config.yaml
arch: "unet"
train_examples: 203450
weight_standardization: false
widths: [48, 96, 96, 96]
upsampling: "nearest_conv"
init: "lecun_normal"
residual_init: "none"
eps: 1e-08
lr_schedule: "poly"
Rows from block 7, named by matrix and row number. Rows with one number belong to one channel. Each number is 128 + 32 x the weight over its row's rms, rounded and kept within 0 to 255. All counts start at 0. Numbers have three digits each. After the name is the row's rms in percent of the matrix's.
# convs0: first 3x3 conv (model.enc.2.1.convs.0.weight, 96x96x3x3), inputs 33-43, a 3x3 kernel for each
# convs1: second 3x3 conv (model.enc.2.1.convs.1.weight, 96x96x3x3, transposed), outputs 33-43, a 3x3 kernel for each
convs0.81 069:093084121085097138094121117125171145140157161158168157102134145099080113126091101148147174139177162136115116122164147090115131179169125105087107064069081101100086098152147080112116094121156050143137065162148098179175132173215093126147146175119170074082097081126154132113097047079097067097144144109
convs0.82 215:137141143151158148141147130119117121131117121117100109124129142125130139122131119045042049065061059065085078117111110108114114115109110083085087085084093077079078069074077067071074081075074097102107088093097098085091072081088064071075064068075128137142131139136133129127103104116099104119088088103
convs0.83 085:164108115098108123211177162131109151110107122107087111121102117129101109106079115059094052079172105094190083097127126098113098079086098141065074127093069144170152143181131136134148122065138084109129133136159128035149111172102101108079094130086162099132235184192164091120171156168142127135130116118
convs0.84 060:144104113079096100128114140089087089139147139140172165110130142134136120071119123124110158106126147100111058102088145170098106119134109138150169102090106154134128147190191105118113137150119118144100134121211176146215181191173133144133171154143126101098187164177141099104119106131118110131113114101
convs0.85 060:115074127090054106148121162126101144094110132097106137123106163130105101161115093100081016124034025065135180114102139078131103117130129144101120116109148104118134142083091114092078138150158083099152080105122081068161120110115124077050154125058100137162130111126109082105151094120158116108149153160
convs0.86 086:156083117120131134162130159135097144134117148150093105125106092106137126152165133090173165155092071159197207153109144088126087194172156108089113145102139111118159125099131094057101143102122117117128128091116107029066099117138065071135071098127188158152176120135146082111135123139104081142094091144
convs0.87 127:109115098132128121139133112124091110104118114118116135076090097131124129118131137146155135199202183164162180130148111144144130131110097060109115083128123117138120095034064151128138146159142044022039114120123142169143091065077162126148152131123076085073145140129122139131101133106120143119146161132
convs0.88 078:105113094081110070108146150073138133091138116112125077101119136131104126124086113119089044211112087215167057129151163103097142141135162127127167100068083093129101126137099121085114141109127084084118138124126194167164137158118112102099093095069096044126129091125158114129139129162100092104075089118
convs0.89 090:189093145172128105171127105152145185084081140088100099141117145112088115145112108136154160128075076089109049095167194088113133118131127147082056195120099145117088140107091135109126115096132151071119149135220110122181161171167164163148108130128139097163116094138146078106152081081155081043156115114
convs0.90 098:129125125139167094135152128096149122077123123100130106102087071092099086116097105134083079134141172142125124107149157111160146118141156160160117154149134127112070131106095129132090152138109068000002157135099188198148119120090170183149159149150118103133080107139127121142118074104139128137144154167
convs0.91 072:126100149137117159144154172113104154106128146119065098099087115109100135123126102122170151140201098173224181115117131120126138149123153113113114141132111150159184136133134099101139106147161094086059099082110146088109140140060132127057129146101121132105122138121131088125125112132147107078148113124
convs0.92 073:121051078153079088157151139159141136157156136113131111132136129115094069133141116163103177132063131095157255130127170097136136165145119110089109106080052121123113129170131099110125103116155109122142121112188122079171218168108142137091100125124110142146168135122152101111128097123143104111089152163
convs0.93 079:086081125093117146130168175132118111127121137114132166117130120122142105140132130164141153166151177138152183108144141112111143132137118109142151132155151136156122146150098156151113158154146135154147144153176120088127086096101092107076127111096101095121127118126119089095112121122129143185123160151
convs0.94 065:127112113131089095113086099174169191122150138132158126090112145076112152118123095119096133150070054174106080096084151113104081150141126081109094083088084102090105092100130115130112148158117121149044174149134167140124140130156154116124145079104154115101110113102107100133109126146104093123069089141
convs1.81 062:123116134123166184125135157123138097138114141148123147199170145172150135141132118149157138160145130137099134175134100178164109147105151137157221127176209135134144117142130113122140097117108136153171108130161176153200076103073060102107076116139172135116160104122164117131130139171171243179172255200
convs1.82 126:087077123099103105151129144152134173105070152109101137121108091132136141095123121134136133141136150107114095133119165082120109126110109152099087120115111100123140139126122127121126132132093137128117107136133095107122146124088089102117090087122176172184093106098140089102143125114104101114138119157
convs1.83 084:144147107131151146140118113100081076109161135105210146178114140155149140136113158125114147158130179135132103100087115149179138143160119123174157144172206138144155120162104149150151101092126165123158109084115121082116152178136119085086060028091129026144158123176124134144117169145165190170132177088
convs1.84 050:174127169127153171124163131072042084124137142119163128142175143126144154145113115092113113138126112116159146132120056151166120131107140122125206117147199092152156125157106162165127070097114118166169142132106150104144108144130138092105113075080044099098147181091174175119124180182141219214106254152
convs1.85 049:165147164186186167142117140146144131111155147067130125159121053121139061092094106130118122139137139147167146088124111129181145081113153115131135172179169176133147140160141128130155096126119152138127115091143165098103150129127130098143101130130144120103159111172182141156125148146193215188214235143
convs1.86 083:112160132134205173101154139110095128093095106069097135150104165138096154159126173115093092150121117131162141133124095154147106145146093087136153155168179136150110137157110153164131146139108132142187076111134098105181171178164175153186129096135101110165106117118146176207099150125114165164079141132
convs1.87 131:122139159109130144139125144216224206190171158171148150119094091119122138142140132156143113153128142150126134158137166141139132111108107102093084147146149114136118095084072136135112145116129101080067080054080120095147086086071121099109122144175169159135143129146067079067099160135154212194124243188
convs1.88 074:156162140177154158173142111149118141157146162111132136155104078179142088140124148129160136112130169090133148099089121145157159144113147116150138127172187095139150113154164085132193063086150123144151074090111121132145082118153075132146102116134109133151115119178072129155089177147156239192145233138
convs1.89 082:142153102197151102193139095100164186023145127095130132094082114107101102123118177173168132154148151138160135072129140119151161099118127114151108185161190159155130118172104103139133119140088127109175086124164186131136128116114129075077158107064133107113099179189105118134223227148214204144188177077
convs1.90 105:085118120126132122163116091138178197128168176084113151108079093130107116161129171132176120148166155148142164120135196128142196099050130083115117164140169143169152125157097123127112143151142126108103042104122133149184130100063095101076148145158090175151093139181102122143146185100206219154169238153
convs1.91 069:153131091154149133155135124162119097134141169114152141108081131103104164100086203103114098142118131144136110148166157112174134089113125105131121161205159148139140156163149127150115133135087104116115134088136177107134116122153129088096136080086115131111141138122164164158123178130181220110142209072
convs1.92 063:159141121187176114110139130150110076115150119085156128159171129169120045146099084129132079143130142097123131133154103115163124102099127113089151124153204098128164113163153106135206116086129108136189091106198141140105120172172063105120122082103131136070099166173095142150165151154170253212121235100
convs1.93 051:086126166114146159150122137157106105150191155146176137132145142134146126156146132125106081154091100129149148166179163150171147071093077121139155145141186121123162127131111150090099139092106141135119070063095108104141140147109146095071163098156163151103129165151115165147107139120162204192190238235
convs1.94 054:119164188132157164144129150151189140091146133065090108116116121113148173173104114140143127138166120126156143142105116158167123169125120134125137145142130155146103107123120111134114108130122180161149120174122121186180095119105078097100109099108104140122137153105148159088149225239162207177075203125