A small image flow-matching model, trained from scratch.
Model: 3.71M parameters, 32-pixel images, arch unet, norm groupnorm, widths [48, 96, 96, 96].
Training: 11800 steps, batches of 128.
Rows from block 4 of a small image flow-matching model, named by matrix and row number. Rows with one number belong to one channel. Each number is 128 + 24 x the weight over its row's rms, rounded and kept within 0 to 255. All counts start at 0. Numbers have three digits each. After the name is the row's rms in percent of the matrix's.
After each channel's rows are labels from the 100 images, of 14976 (inputs lightly noised), where the channel reaches its highest value: "colour at peak" is the nearest of a few named colours to the mean colour under the peak. Only what is clearly more common there than usual is listed. The data: photos with spoken descriptions (Open Images, Localized Narratives).
# convs0: first 3x3 conv (model.enc.1.1.convs.0.weight, 96x96x3x3, each kernel summed), inputs 0-95
# convs1: second 3x3 conv (model.enc.1.1.convs.1.weight, 96x96x3x3, transposed, each kernel summed), outputs 0-95

convs0.90 113:121133133107074101123124145133110118163129127121089128126124124108130122132126123131119110102100107103170113161104136140108154121129095135075136131139093116124161133155130128145107135107101064135109111110127106137114092169106085116095115119120115154078075112128108118137138151042131111170
convs1.90 132:175148134105143135134150147137168117064155138091126143114113122151112148141151107107125151107148141150072158099138143147106114114110125119106128108113140153110113097091130149159084109105149144119131145149106120113130184080097192115138147144150136120133063119130143141142096122122104151132
colour at peak: grey

convs0.59 091:143136099108155113123132113130104105078116116129125106112124134140113110135132123139134150186121141152086102134154119084139096167127105130144117109126099113118000131108101127124134124121124139121104079105110110119129152114111114155114114134091133112123139112142154126113124098137106116116
convs1.59 084:165143114136126096133140135116100126154121122095137141136105132144146148101129115110138116116161111117191159105110167168129119125125147134116126134088103118105058080114125114121124121115179107109150108142122116091123161070113152078140134147107163149128119124122117124119123140153047118135
colour at peak: black

convs0.40 082:099124153126089155122066099124057119151124116160160122135121114136135119100118111114113097143125098137119077124142117130135135147110111115141110141119117118145130112117140166110128161137067141132128081148168110117121107135145146144154101125095153123156136124142044151127166140113173115117
convs1.40 084:139122136143173154097165137182141181106129168132120159110184117129102155164142111130152129162082150108116172118109180158126084087096123120144123118075118098117132135083120140134136093101140124126123176127117128137107101132138143118119135101128119149118159152132101159119144128131138117119
colour at peak: white

convs0.30 100:099119101073074088124193145119137111135103160112114151120117128121122153105130168125126142144098093070118137102095120105125143099121134116129148108131150123119114115134132104124088144121120101112168137126153048147126101163138073116105112109131133132117137130104153110139127115103123102088
convs1.30 163:112087135110120118129100157147125091153109114141145124062150080141142090149098118116136136125128148176137155124151156159128108124128123119120144099115127119134132142096079138092111171102127126111162109118098105202111109179130112132139119121123113130144118101147120148154098136090121103073
colour at peak: blue; cyan

convs0.10 094:131113120099122116119110095131108141128123127110168099117138116094114155146127148122156153137145132153081126070148137111087136144097152068104104106124150120121108142100104129102094166127170119136109089127106099131132137048099092120095176127145115138093132131133122114131124099119081140133
convs1.10 074:098124123101092111144130136109102124101136120133130157146168123117154120090135178097122111136083110118115135163139162133108112092186136118121169134146127130093105135137159133102124074138155129145152178141119131115080142191157139121140102107092135145164143149107155148152122150123141156099
colour at peak: pink

convs0.72 101:088117178108099140142128120132097153064114124132137113135133138095108126124152122154126164133149165101106131146121129149142143115150150157139127120096108132153118108090107152086069127122103142144130138116113118101137143141114082123103112082144140078130142109145144094145165126086176094085
convs1.72 067:150145119160151110161161098115170137109126116090107122179126117124105148150099099132091139112126115129137152090164132111143131101130143128129144129150135143121136118105129061119142126144110112102154190152126127146115072121140174065149091163143128142112152137125113133112169135120090148096
colour at peak: pink

convs0.62 115:185113111098159112150115124134112135064118128134135140123126119119111150120097137157146128155131148130068129128126136091131086126107132115143136122113133123110002124096123116121130136118085141104125058140133130123128105128103123134112144109123163137106139134139120118132124121157108127100
convs1.62 079:140144117151160086105133106139124146126139134097143138111100131114146166115102118113149145130117108143187168071141160174126106123126136116121117125107125121110094104093110153149116062115099102106142136144142126100143145057184139121148118157150139103117117140164117130113123095152090112125
colour at peak: black

convs0.74 115:089116126122130146150126100119151142088140118134086136126143123138119146124097134129115102144140139142077132110096124138125096105134086125130120123169000117122137108113118101143131129107098122140129126108131129121117122111113144142134117150104126077169130139146098118130129102155160139118
convs1.74 095:180141119127151113134156115104073134146153129105154103117087082149136142137148159123143162151101116105161158133134112118124162104120122091078114148123093140115100120072110124121114093103137175120134122159115138119179151115130127119166153085136140137118103110093137099148126147156118093103
colour at peak: brown

convs0.24 088:155105150108079082150145101119102148094138138103136108184136126100119132139093177134110134112142142094074116138076171114106121115112090165113125147132154143130093111101113133118119116097126104132122106110142141143129120132148157102100108125108163153093105146140173087168129110095140126123
convs1.24 082:114162108179200166148147151140138120191168127125137129107146112159104115100202134120120118137193118140126135160116131125138108140136148157126134113124125091124143107151157128153109137162114149139136163129122125089123097152168155109137121114137115093094142129144135111113124114167141117132
colour at peak: red

convs0.31 119:112100115122095129149143103116149140114158135113130139127144123089118186142109146124162058067129072132137158126107099089107147120131136094123143120104139126106163148103103084116124122117083104108115152131140128129116125152128137115128127131108140150110129122153145133116047134082156127161
convs1.31 097:175121140147159172145138153129179088162151201180155125100110139145132155098158127121153159113122110105134128158115150130104178146138108136157116106126143115133090090137122126109115159121144161106147096131115148118127155119134128169119128132125138122128134132162134123136157147127055147147
colour at peak: black

convs0.52 091:107123114144117134104131119108050138153146143112076105142112113183126080155131125134101097156103150127199105106121100147129123129124174136109125144126079111125146123125119119129158113134144134115125086088097092090104130127165094135126127149108109107152132124132123132119106094107096113096
convs1.52 082:169140102097061127117153187118153153165120109132112138134109133125163147097134160112139096086177102100145147174144137149127155134127112100085137113125107121088141123110144131124124134086161122130126156121165117138108149120117139082132127126120147163121110157104125129109113147115091174163
colour at peak: pink

convs0.28 141:111145079091107090107118077136158094121091112103127097099081092115114095152141134102119161163154123152129139150142119128105120108135142107126107132120123141106128120130133151125101157110107132116154098154120142155125113111093084103131093090118157086104090089092106136124142092105114115080
convs1.28 187:128140109146157124142151148094155106120136116155078081136155165137123114153148090088125144142115108149143148154084164100120098079110119142138107164109147135119060095166165160117109124117140139126147128155068147133133108151099142159150128141131147103118129149111127142140134180138118145129
colour at peak: white

convs0.13 096:148114099100118096140118083112070100107104072109148170110125117135064134094117115093133120153098136139126131099147124101125157123116136099111122118096083105113121113080125122129095127095095138116151091121122118136149148097131120160117154152084130126144163138130117153115153121146112174157
convs1.13 118:112162127083116157110113144108050134095098196135155157109121116132180128153131113114131129140112119093113149147128117146099115102161127115115155149121116118114144163165143127136137166167166149110121155141089131121119134131125106122146160091147110163149141140119152157179138133141098116104
colour at peak: cyan

convs0.25 119:123143127133141130141157117122201147147142154120175154152149127123125193121137099127138107073134119103150137123166137115117106128084146108134128109107170115112125124090137139141152125099139114135144156162117079152106131103094166096134114108167143111113123116099153070135120139078141130148
convs1.25 154:131140114181134110079128143145177096127151130114184089039100130109131112103129137141107112135105143162106121148108112127179132131161118118144158122166143121139140111153082123142149130146106156136127128106146120091156091139152119120139109138132105141108150089146100095117137112143121098116
colour at peak: orange; yellow

convs0.73 091:157138157155083162172167140143141112101115117146157148133116118146148114125128146106111126147108101115130125176109111146166113126161096114122136153072099151159139080112108119124111146096151154142139144140123070096119148152102056104115082127119140133150108087124132139141127112101132129136
convs1.73 077:153126127128137090147151140131145133164127116095109130174140117158131125113121091142137122124106087076109145075118156160057133094129133113147101072128133146107151163133168136154098102140153085126150132128136130132141097125152142061127129119145137087097141105118127151111131144109106133099
colour at peak: white

convs0.36 083:077145124127110148116109139114049117105151128120092114103161128104158148171142126130173056136150123120122135130134120109154134105147115146125142118100140091124138112101147094102114110134049149122105157091120149098143114131119144107146145099114093120139133130143122149143157144133136086106
convs1.36 061:186134134120156153154159134137086093144133174089130140144137123121117170135133166105144099132162122090106135167170106128160136129129137121123086124084104090097144143087118163132118193104112134105136144161108147078098147133152129098131104131141105123102131132127100121148107118128109137153
colour at peak: pink

convs0.37 081:135094144143144123120101114103150131121157119145147078113150109110133110119143142100134102123101117113104118124106053092146128128114103120143106115072127134125101131106095106086121093117069116111119111079091139118118177157123146154133096149079158154126141116158146138119090105118139117153
convs1.37 073:106181099149148090134174123153135132158159129108135116140136116094140118140137106109164100135155117085120174132141170143104085096112113147097121169114149100094165090114153127130109156117102110125161139137118118134159090115131133072117157114082144120132111144145121084126104163148116133119
colour at peak: white

convs0.46 091:155127117111100127125127136088107116115115128131124109110144115133106140119156207113132114148133107098157101116111142108124170137139084152138106137118132114124121115120117116096121118107250109121110156097108142109162147125135112131114087107100120164105140150129150132161158119102143125130
convs1.46 083:098088080102151127126126122130101138064131092161061144117146178149137183136135121116094112156148130183099110142117097123171096104110141155128127107140113128134166092123147145116122127142144139108128171119141120113127113182132130122146141137134162119103111133136124158135125130154129087110
colour at peak: cyan; green

convs0.21 122:117122118092114096108099138184096109146121132105108105126111128099112118091090122141112157123102147098131099067092135148107146129105107134115151124141093104154161120083132148135087101115142104128104111107104117112106081108091115104106150109169142155096102127106107095121149117093120106091
convs1.21 127:142155111113132131168144138098159124129153114092125151124137116119142136160153155097150111133117062132130136159127121129120115080115134081146150141115144136096133102097134085153148103109107123168134132149091121126108177123176128131136134092078151059145112170118162152113141149116117149124
colour at peak: pink; white

convs0.7 095:137126117099160105109132072117112151125126150131135122144129123088102160066130109144136127076125128096118123085086149128122121147094124094121080121118143090123078115081113108177125122128126126126150082095113139104115141104145143127103146128158152136091132137142103082117092088107116122137
convs1.7 067:103136106091059148145127146121142153100164129097182146077157127102107146138144155089157136113125105137095125083172165126141135102159120134106161136154117144100139098162135136107119140129140127129135109161106117107117172143120117104134162097164158136163131151137147121131104129141098159152
colour at peak: red

convs0.49 108:122117115111088107114142135109116123117153093128139126135098104133135202107087103135133107062107098100116174161098151108106124107117106105116111113106169122098065116129131112129125118112146110127125125098143097099121112149174123125121138129130167130122118124081120100122071130088116156133
convs1.49 117:163138118140152126137119127161149101134152127108145152078132117128117147118122157101122116108152133201113115175155152143113117114129135157128107090142154123143134092101133163139153089128127114162098122154131130117126161212178154137130128163131116118114089121137151087154087140145131149120
colour at peak: black

convs0.75 098:085102185128073139132148125104192145118121111119120105125136115120108124160091151146116151145126123114119116117095136154133152123125095129160139160134090125138160139129105128105139148097113096130114149128134071151121096133110062105099101138118138133107094101128089076134130158100146103122
convs1.75 091:155134123120162141148167119140173133111143147118136156115155122158085138112128133086127165122097116156137126088118164098112120105109113115149163082137149134099115086065136166161138080121143121107140117132134113126150164105149199144160163137138152142138108133113134127156137121119100125094
colour at peak: pink

convs0.78 088:114125101107164120118084107070114131128141115128113130152131131116124146119134139133178141160141145154083120131149082110117098155155184121114124130082147111143069136110113100145105103112169136122097113084105121118108170110119109141112141089138156131111132130113133117107121075138190135131
convs1.78 073:130124120129099133113162126135141092118132127119132120140099134122137141151162113126125091122119138136151132089107141145146144070123107166123122094120112157099124065091117154106117126125132150144137178136141151075193105117121164086167161170120158148118134162110081127144103144127090134107
colour at peak: black

convs0.34 113:109099102117129117136133107136141144091143137136156176127161120130098166128139137080149120089144143128056145101113126106098148092110137128146136151136184075109073089097126148133086122123158081108144125118140107098132119143128181134141125096127109139108111135137103122140134109110118097111
convs1.34 089:129147120164140155155147116128120148131126100114069143131077139152136169162117107173141099138134138110119142155145108098136139133089133051068137155145134157144111156139122149141113121163123146133135144130158130145153118155178122102173101112123140112110166131154133125127090136099131168123
colour at peak: white

convs0.42 101:151111165168115127166084101128076115127115074132156153111146114129142151111095123135139125133116079121118129121129132087114099112097130133109111106104119128126134103096122120096121115104099081111138130108119108134128175134113137140096091085099143112118119100118215128116140143087158118117
convs1.42 114:100165095169128163104126143148123101133105158133128129109160158126100111134174104129142117152116094120135142158087092125148091152123150162151131105128163113117154125167129155131154203147130146124148150097092111094129060120108129111134150147145116122131160123137110138124166114115097125157
colour at peak: red