config.toml
model = "image flow-matching model"
dataset = "photos with spoken descriptions (Open Images, Localized Narratives)"
train_examples = 203450
image_size = 32
conditioning = "none"
logit_normal_time = true
widths = [48, 96, 96, 96]
blocks_per_level = 3
upsampling = "nearest_conv"
optimizer = "adamw"
learning_rate = 0.0023
beta1 = 0.9
eps = 1e-08
warmup_steps = 230
Rows from block 7 of a small image flow-matching model, named by matrix and row number. Rows with one number belong to one channel. Each number is 500 + 25 x the weight over its row's rms, rounded and kept within 0 to 999. All counts start at 0. Numbers have three digits each.
Before each channel's rows are labels from the 100 images, of 14976 (inputs lightly noised), where the channel reaches its highest value: "strongest on" is what is common among them. Only what is clearly more common there than usual is listed. The data: photos with spoken descriptions (Open Images, Localized Narratives). In brackets: how many of the 100.
# convs0: first 3x3 conv (model.enc.2.1.convs.0.weight, 96x96x3x3, each kernel summed), inputs 0-95
# convs1: second 3x3 conv (model.enc.2.1.convs.1.weight, 96x96x3x3, transposed, each kernel summed), outputs 0-95

strongest on: text has "sky" (51); text has "water" (32)
convs0.32:497490539456502517485586475496482581501480498504493485491516501495494492502453478486523488482512480499480497497462481506533552491476508517500509505486502478468487495484502486504496513464474515491506492483480468496499444487520503501477440500499497445490499486488554537523483509528515472557
convs1.32:503534507454519502510530511504493485495464474518501488455529536515530514521502518499491495499497486487501492489463483513489519483628485508529490502491488528531506561510503509490531485485563494490542492525515486534513488504493514476503525499478459500515496503523478465477476518479498495463

strongest on: text has "sky" (61)
convs0.31:495523532436524491517517497491499501531492501514465506527505496474496501512453504470500521492502532517476516550497512485495506482453503508530464502514490478488476488478511454524512506458478512442469453506475487489482446489516511536501486560474509436505466525491519489515464546510521494510
convs1.31:541525497463533549505505482488494487514452479496515523437526513472525507532505509500492494473505494502472499505494539478513521496600495503505460525521462533503519558514510508492521515487500484535544503515513487503518499514505510504490515471509466489526472502525483476454499499436489504508

strongest on: text has "plants" (36)
convs0.25:490472503482467473472499469472482500515485463507508499499493500467468495472511530469528476474495470483454522413478487494522531477481465496508482495502498490514483504486504481500515492500484484549467512493471465447489463526524502470456482453471490454512515493483532537477446510487501496525
convs1.25:490530494487523500521503515506503517497495498480457484484520521492523528483484515517514531475535503494449515516518509500484498485574533497534483480500489508515514497478558478482559484500459486499472493526545446494497500544483515479531522478485456508493467525526491477510489555430499498505

strongest on: text has "table" (30)
convs0.23:469463473510486514507496538456482486441495521518502471464483458455495501513503478547515484489514507479481483486474518501540517502473489479478501475479516505477513451484502479494514520535473505531542493515505525472484540508490525511494460480500509481494494492530552472483444484499430513540
convs1.23:450513493490496479494495462523485467484536528471490431453493553491457459463495496509513545490503513502474525513540530507522478523500516507481467469510526479489507491482489518547499484508519525518479473511500507487503503483494510479522491491469471503534468508509477507550484443460552493480

strongest on: text has "black" (40); text has "white" (40)
convs0.2:482467498503471496522488461488494496525466484488509514504471512494500484460509487446507489510489497485494511410485513500500457502510496507486519524518549521485502523522426511485490464519499533519487521503492394526515437493487515523491514515495491516523510500496490496497470494487488509493
convs1.2:460541463465502495534509528465508482470504539469526520484507485492484521476506491489464532513465510512453522476581508485475554514481507518474487482504468494473486515487497482483512511489518474471495506475477508477474509475501472491561510465483449511467478535480532486536504495511470498498

strongest on: text has "wall" (41)
convs0.17:486486487517499471475444449474497452489471512482517500511497423470501493453527472455471481488519525483486472521523497489489550548517539490480485498462466476485466456487486467473459492521485491486480477509496508496492497490498494527478522500457481498497503455510523517491499475516498518461
convs1.17:467531495471498519543539525488507480478476533537470493543502479522505437500508455495504498486506511475496505495509496506479472519553534535471516468510554503514528509534466526513497509528485502505479508473518492511505499466490485478532527499501530525511418501500493487553486517507475538471

strongest on: text has "grass" (33)
convs0.86:497487525510547496532535512491487469489510528507503483474490502522494513502489519526458504522511502505496499522511491475465468516486544502479463488506504495489526456486473497480471498492442492442484454534468544467505518505553514536510462497501511519512500521508473480501527509432480474567
convs1.86:489463497527493516468514516549489492483517530504452493477513583537485466498499488496463512488473522525464518495499520515502537515503496512494501493505477478491515521491513455502485509469509533538485496480491482530462515491511506506516518499481454485538460488492492516550461494466553531440

strongest on: text has "trees" (62)
convs0.13:472475508526482493481479512483499509486511481495502508500468481461496529468518488482498512483492485470502484503501517464551477479488445480466499484500476508486520470489479510460531540535498499488495485491484555485499525508465477463465508488444483428511477495486562499449477520531452496498
convs1.13:486477518498488506544479515527481455486518529488509436546497492516478510507520483517546527498514563495515551512513535485521456525545519530525501490522494552484508471513486504490517497520518522549451482478505521493513515510475464449476509450482515500505479511528501503505494471473509515512

strongest on: text has "dark" (37); text has "black" (27)
convs0.78:487495500472465473466474482478502494474486460483487499473490473453504465481485460466521501485495473496513476481491480463478462494506460473484492505506507501460487491499450496485490493457497508469500492471461420467498424486470499478469486519515486470486470484496474483495466465494482469481
convs1.78:512537517520481481452531522499539495506549479501470496471507546520514471473544514497514506492487477534515513469513466506472483445470482493454526467467495476522476533512490479479464472510528523515465524473473466523484485509511536478555491494484527488515553478480519471523493494492477498499

strongest on: text has "table" (33)
convs0.79:466488509457494492505513456489489537554499498483495525489476483501492474515502466515479485518498422483515500393467492521489531472509467476488513523464475501520511487467498504520472471467474489490474505523494452491501509486500486469475518483514504501507461472482507525480469475524520503493
convs1.79:562513515503475526513485541495502506473480538534476480543509503527509496502463512484474489500495532547490491518503496493469487490568526527492527480520499503519514492494531495495503500499528525484457476480517506536498474503490493481535517513466476532464506526466463486502456551423510516468

strongest on: text has "sky" (50)
convs0.57:489496468472474503520520493460481455440465445487477527502511485491471473475469484521551504461482488487501486571529494478496457545498542489486487492523523495505492485515508516510518515500468526503491505510513524484521479486517471499480498495477456500432481490481504475529472531504524467526
convs1.57:513492478482522492483507534532487505500456541515501490555549491508485494554520525520464467498515474536552493490484519494456508533527490479528454526474506529499510507534504479539517504519490519515550542491535503500515501484515536534466493478499517546498493505534505493440507518470509514487

strongest on: text has "white" (31)
convs0.88:479532501507539484532560506472493560540501489502482476485502516515504479462455476498487494482473460476480485493510479487507477481480517474472465501506510521484516497497476518484501528527477513473494493451504539489499511447512485482493441481443510466527484465464506480487525520533482466536
convs1.88:499473527521513501507514560595495460462504508550452502529508538521489479516480507496481493471498506529513501507503516498492487501548545518521507451502465489499534500508495480500486495503510512511468478496512477518538514516497529486519502503473505485510511503480479489568484503441526503457

strongest on: text has "grass" (47); text has "ground" (26)
convs0.66:499489472493499490466516523491496463467504449508434491522486505523475496492469496494490485505508525518478483530507486499469488478475543509481466481532521533510509470529506509479464468526471475477466498440491541511481496460508519533508450475490509532483496531496484461474506518431479468517
convs1.66:439475484549521491449514549537501502510509485486498521485490505494490505492550503489464528498457504543508506486522497513487500541477490467526469500481463459491494520514514447482502518488538521513510560486481468538525496525508537491491498502499479480510498459527562525511480493515497501461

strongest on: text has "white" (31); text has "black" (29)
convs0.72:484508503481469486538499493509512516485498461500489482499478528525504490514489503507515501495454509491511518436492512482512449466484481487471498509508507552464514531507419479467494509511490512497489487454502486573502495483466492510504450464479486535506517489498509465473433510535477483511
convs1.72:488468494510499467513467515521508442477516544475506516535503525496490498487476488450444517497490497478465464501488497542513543546517524507521497485489451460493517487511511537481492482475526460517498479523484527486504527507471504514515487539486481507470534503468485504555499498436502462486