Weights of a small image flow-matching model.
Data: 203450 training examples, 7.4 epochs.
Rows from block 2 of a small image flow-matching model, named by matrix and row number. Rows with one number belong to one channel. Each number is 128 + 24 x the weight over its row's rms, rounded and kept within 0 to 255. All counts start at 0. Numbers have three digits each.
After each channel's rows are labels from the 100 images, of 14976 (inputs lightly noised), where the channel reaches its highest value: "patch colour" is the nearest of a few named colours to the mean colour under the peak. Only what is clearly more common there than usual is listed. The data: photos with spoken descriptions (Open Images, Localized Narratives). In brackets: how many of the 100.
# convs0: first 3x3 conv (model.enc.0.2.convs.0.weight, 48x48x3x3, each kernel summed), inputs 0-47
# convs1: second 3x3 conv (model.enc.0.2.convs.1.weight, 48x48x3x3, transposed, each kernel summed), outputs 0-47

convs0.41:086117119138107171119098120228115109116134171126108129131142107133138137131108111146128103132112117116167106138140118145136114125119139085114094
convs1.41:139101145160132137098151135156160119153124126139182136104114110142172155105120172162136160097139136139127133127178171134134114116080097125151134
patch colour: black (72)

convs0.31:118136105086120139125119190168092130164114151102107142113145110148083128122157108085108175139137130128160137153158146144158095129111135113125120
convs1.31:149130122169110121116141101136152093113084126116124121132095140125147157092054126155160150119141100134133101133131129129112181146076110125118135
patch colour: black (65)

convs0.8:118092142185097139089172081135124137100158143089118147118145126090126148139109143128094106105106143152144145125171154131134112141120104115159147
convs1.8:142129140153109131114155156132134093123131138106151126102107104149202172117085122171130116089136143089137116132174150135132118086127118114140142
patch colour: white (76)

convs0.35:134132126110148144131120137166135169127119174119125150106144151083134124122126119106081125167128138147162152140089123139169153175074133132164137
convs1.35:176120121175109125100138106154111083134116142147126150104112073121135153105112106156174114086156114100139123127160140136112122139076122125120127
patch colour: black (65)

convs0.19:129107130092115113099158119109116103131128150080158138126109148138122138120118124117187135131130138114068140104194098111131167120128121113144169
convs1.19:156073132114119110111140111141133148114146153110126124122122113126087154151110171136116096145166159107153108131116116154132068156116110095076131
patch colour: white (39)

convs0.17:142121121151098166098128114190110125126152140152146100112113115122151173121122108149145133120130130117160134072121152192121101101105138137118098
convs1.17:119134109147100149094161135163164074155132130144172135075103091137117141120108163141128152090159117153097119124125160136138151113105136144111122
patch colour: black (85)

convs0.36:100129130129129127117130111139101114121139134119130126114135143109155126127110126119021139125112135131137130122038130120126129099151145103151113
convs1.36:124124145149092126083142128154136115096158147142125132120135124104167172101085128166124142117114128178115156135161135151128130091096151144181139
patch colour: white (27)

convs0.25:083123088132095139103095117143071102145161125125125142111128130114152122131139136112071167109133156125129087124089146099132143112100136131127172
convs1.25:101097163078138116120143141103149156148077134132113129120152151164138116189118111129115131152136155111146150141120114142127115137162067108159129
patch colour: black (53)

convs0.23:141115130125122123145115132114125130101106114148120122107119141120180132122090128103049118136158118108068147126056115132117099114135131139148139
convs1.23:145124146184107132076142119150131124100155149108096143122114118108178136089089114148123123107127163152132168141143144163147127098090138130157123
patch colour: white (49); pink (43)

convs0.1:113123082112101138104160117168110097098124138120120093111106091123148182121134125172115141141152134114148125087109159180126122120134158128093129
convs1.1:116156121098119142097153175117086096149137150174127130118138076121144180104110155102149140103110122127113106119137145142150157102117165107146143
patch colour: black (44)

convs0.20:146089148068109115122150156119091113147142154147130129110111122154103149120120121115097139116164148109122148124193168153125105106129168142141155
convs1.20:144106149127136123102132055119109125113140131083136136098112110076096134128127120140101147125156097124136119123150102153143091138111062102119120
patch colour: black (51)

convs0.22:146126114149123142119129141158112116108148127110115132126121120115176098119126122152115120137112127141100136163221091190114109119119171140140129
convs1.22:146121163109111126121146091151126078148107132089138136066096120134140132125121158140096128100143103127115126135192136140167120104088151130129145
patch colour: black (80)

convs0.45:126158117142115125136158136063130114144114119124178137122125108127053137111117158101112117100147120095093104119094166104113116129127116125108157
convs1.45:138074135149134139084129134144123159066156137123145126092158128133138133115157076153148137122153120124177140152175128156133106131145148141142116
patch colour: pink (31)

convs0.15:179096175163093100117152132144113103114093156122117140100114110150132140121124155135155114139162097124144152128110152095099141098139079118150111
convs1.15:157121094128131149119146091152112155112181179103144153157114120096111130145167118122123141117149132134129144134109111183135104138128157149070140
patch colour: white (87)

convs0.3:081129134077112113090105118145114113164114123120125140111115124122142153110126118168094173098143126138072095106142127128116152098078121130111153
convs1.3:125150140126125125161104196124127102132089144152143121115135124146152118160145158140185083126169148123116083119134095124139130132143170120101118
patch colour: pink (31)

convs0.27:110096144160165140111153111113116128136092141114149132128093167103155091097132148121101154145128154123084137111098124136128176082090123131164130
convs1.27:134125109138119108131116132140072185105139144141123129140142078107101099120112110122163123209142131142160135126123082132119111139128126104101126
patch colour: white (54)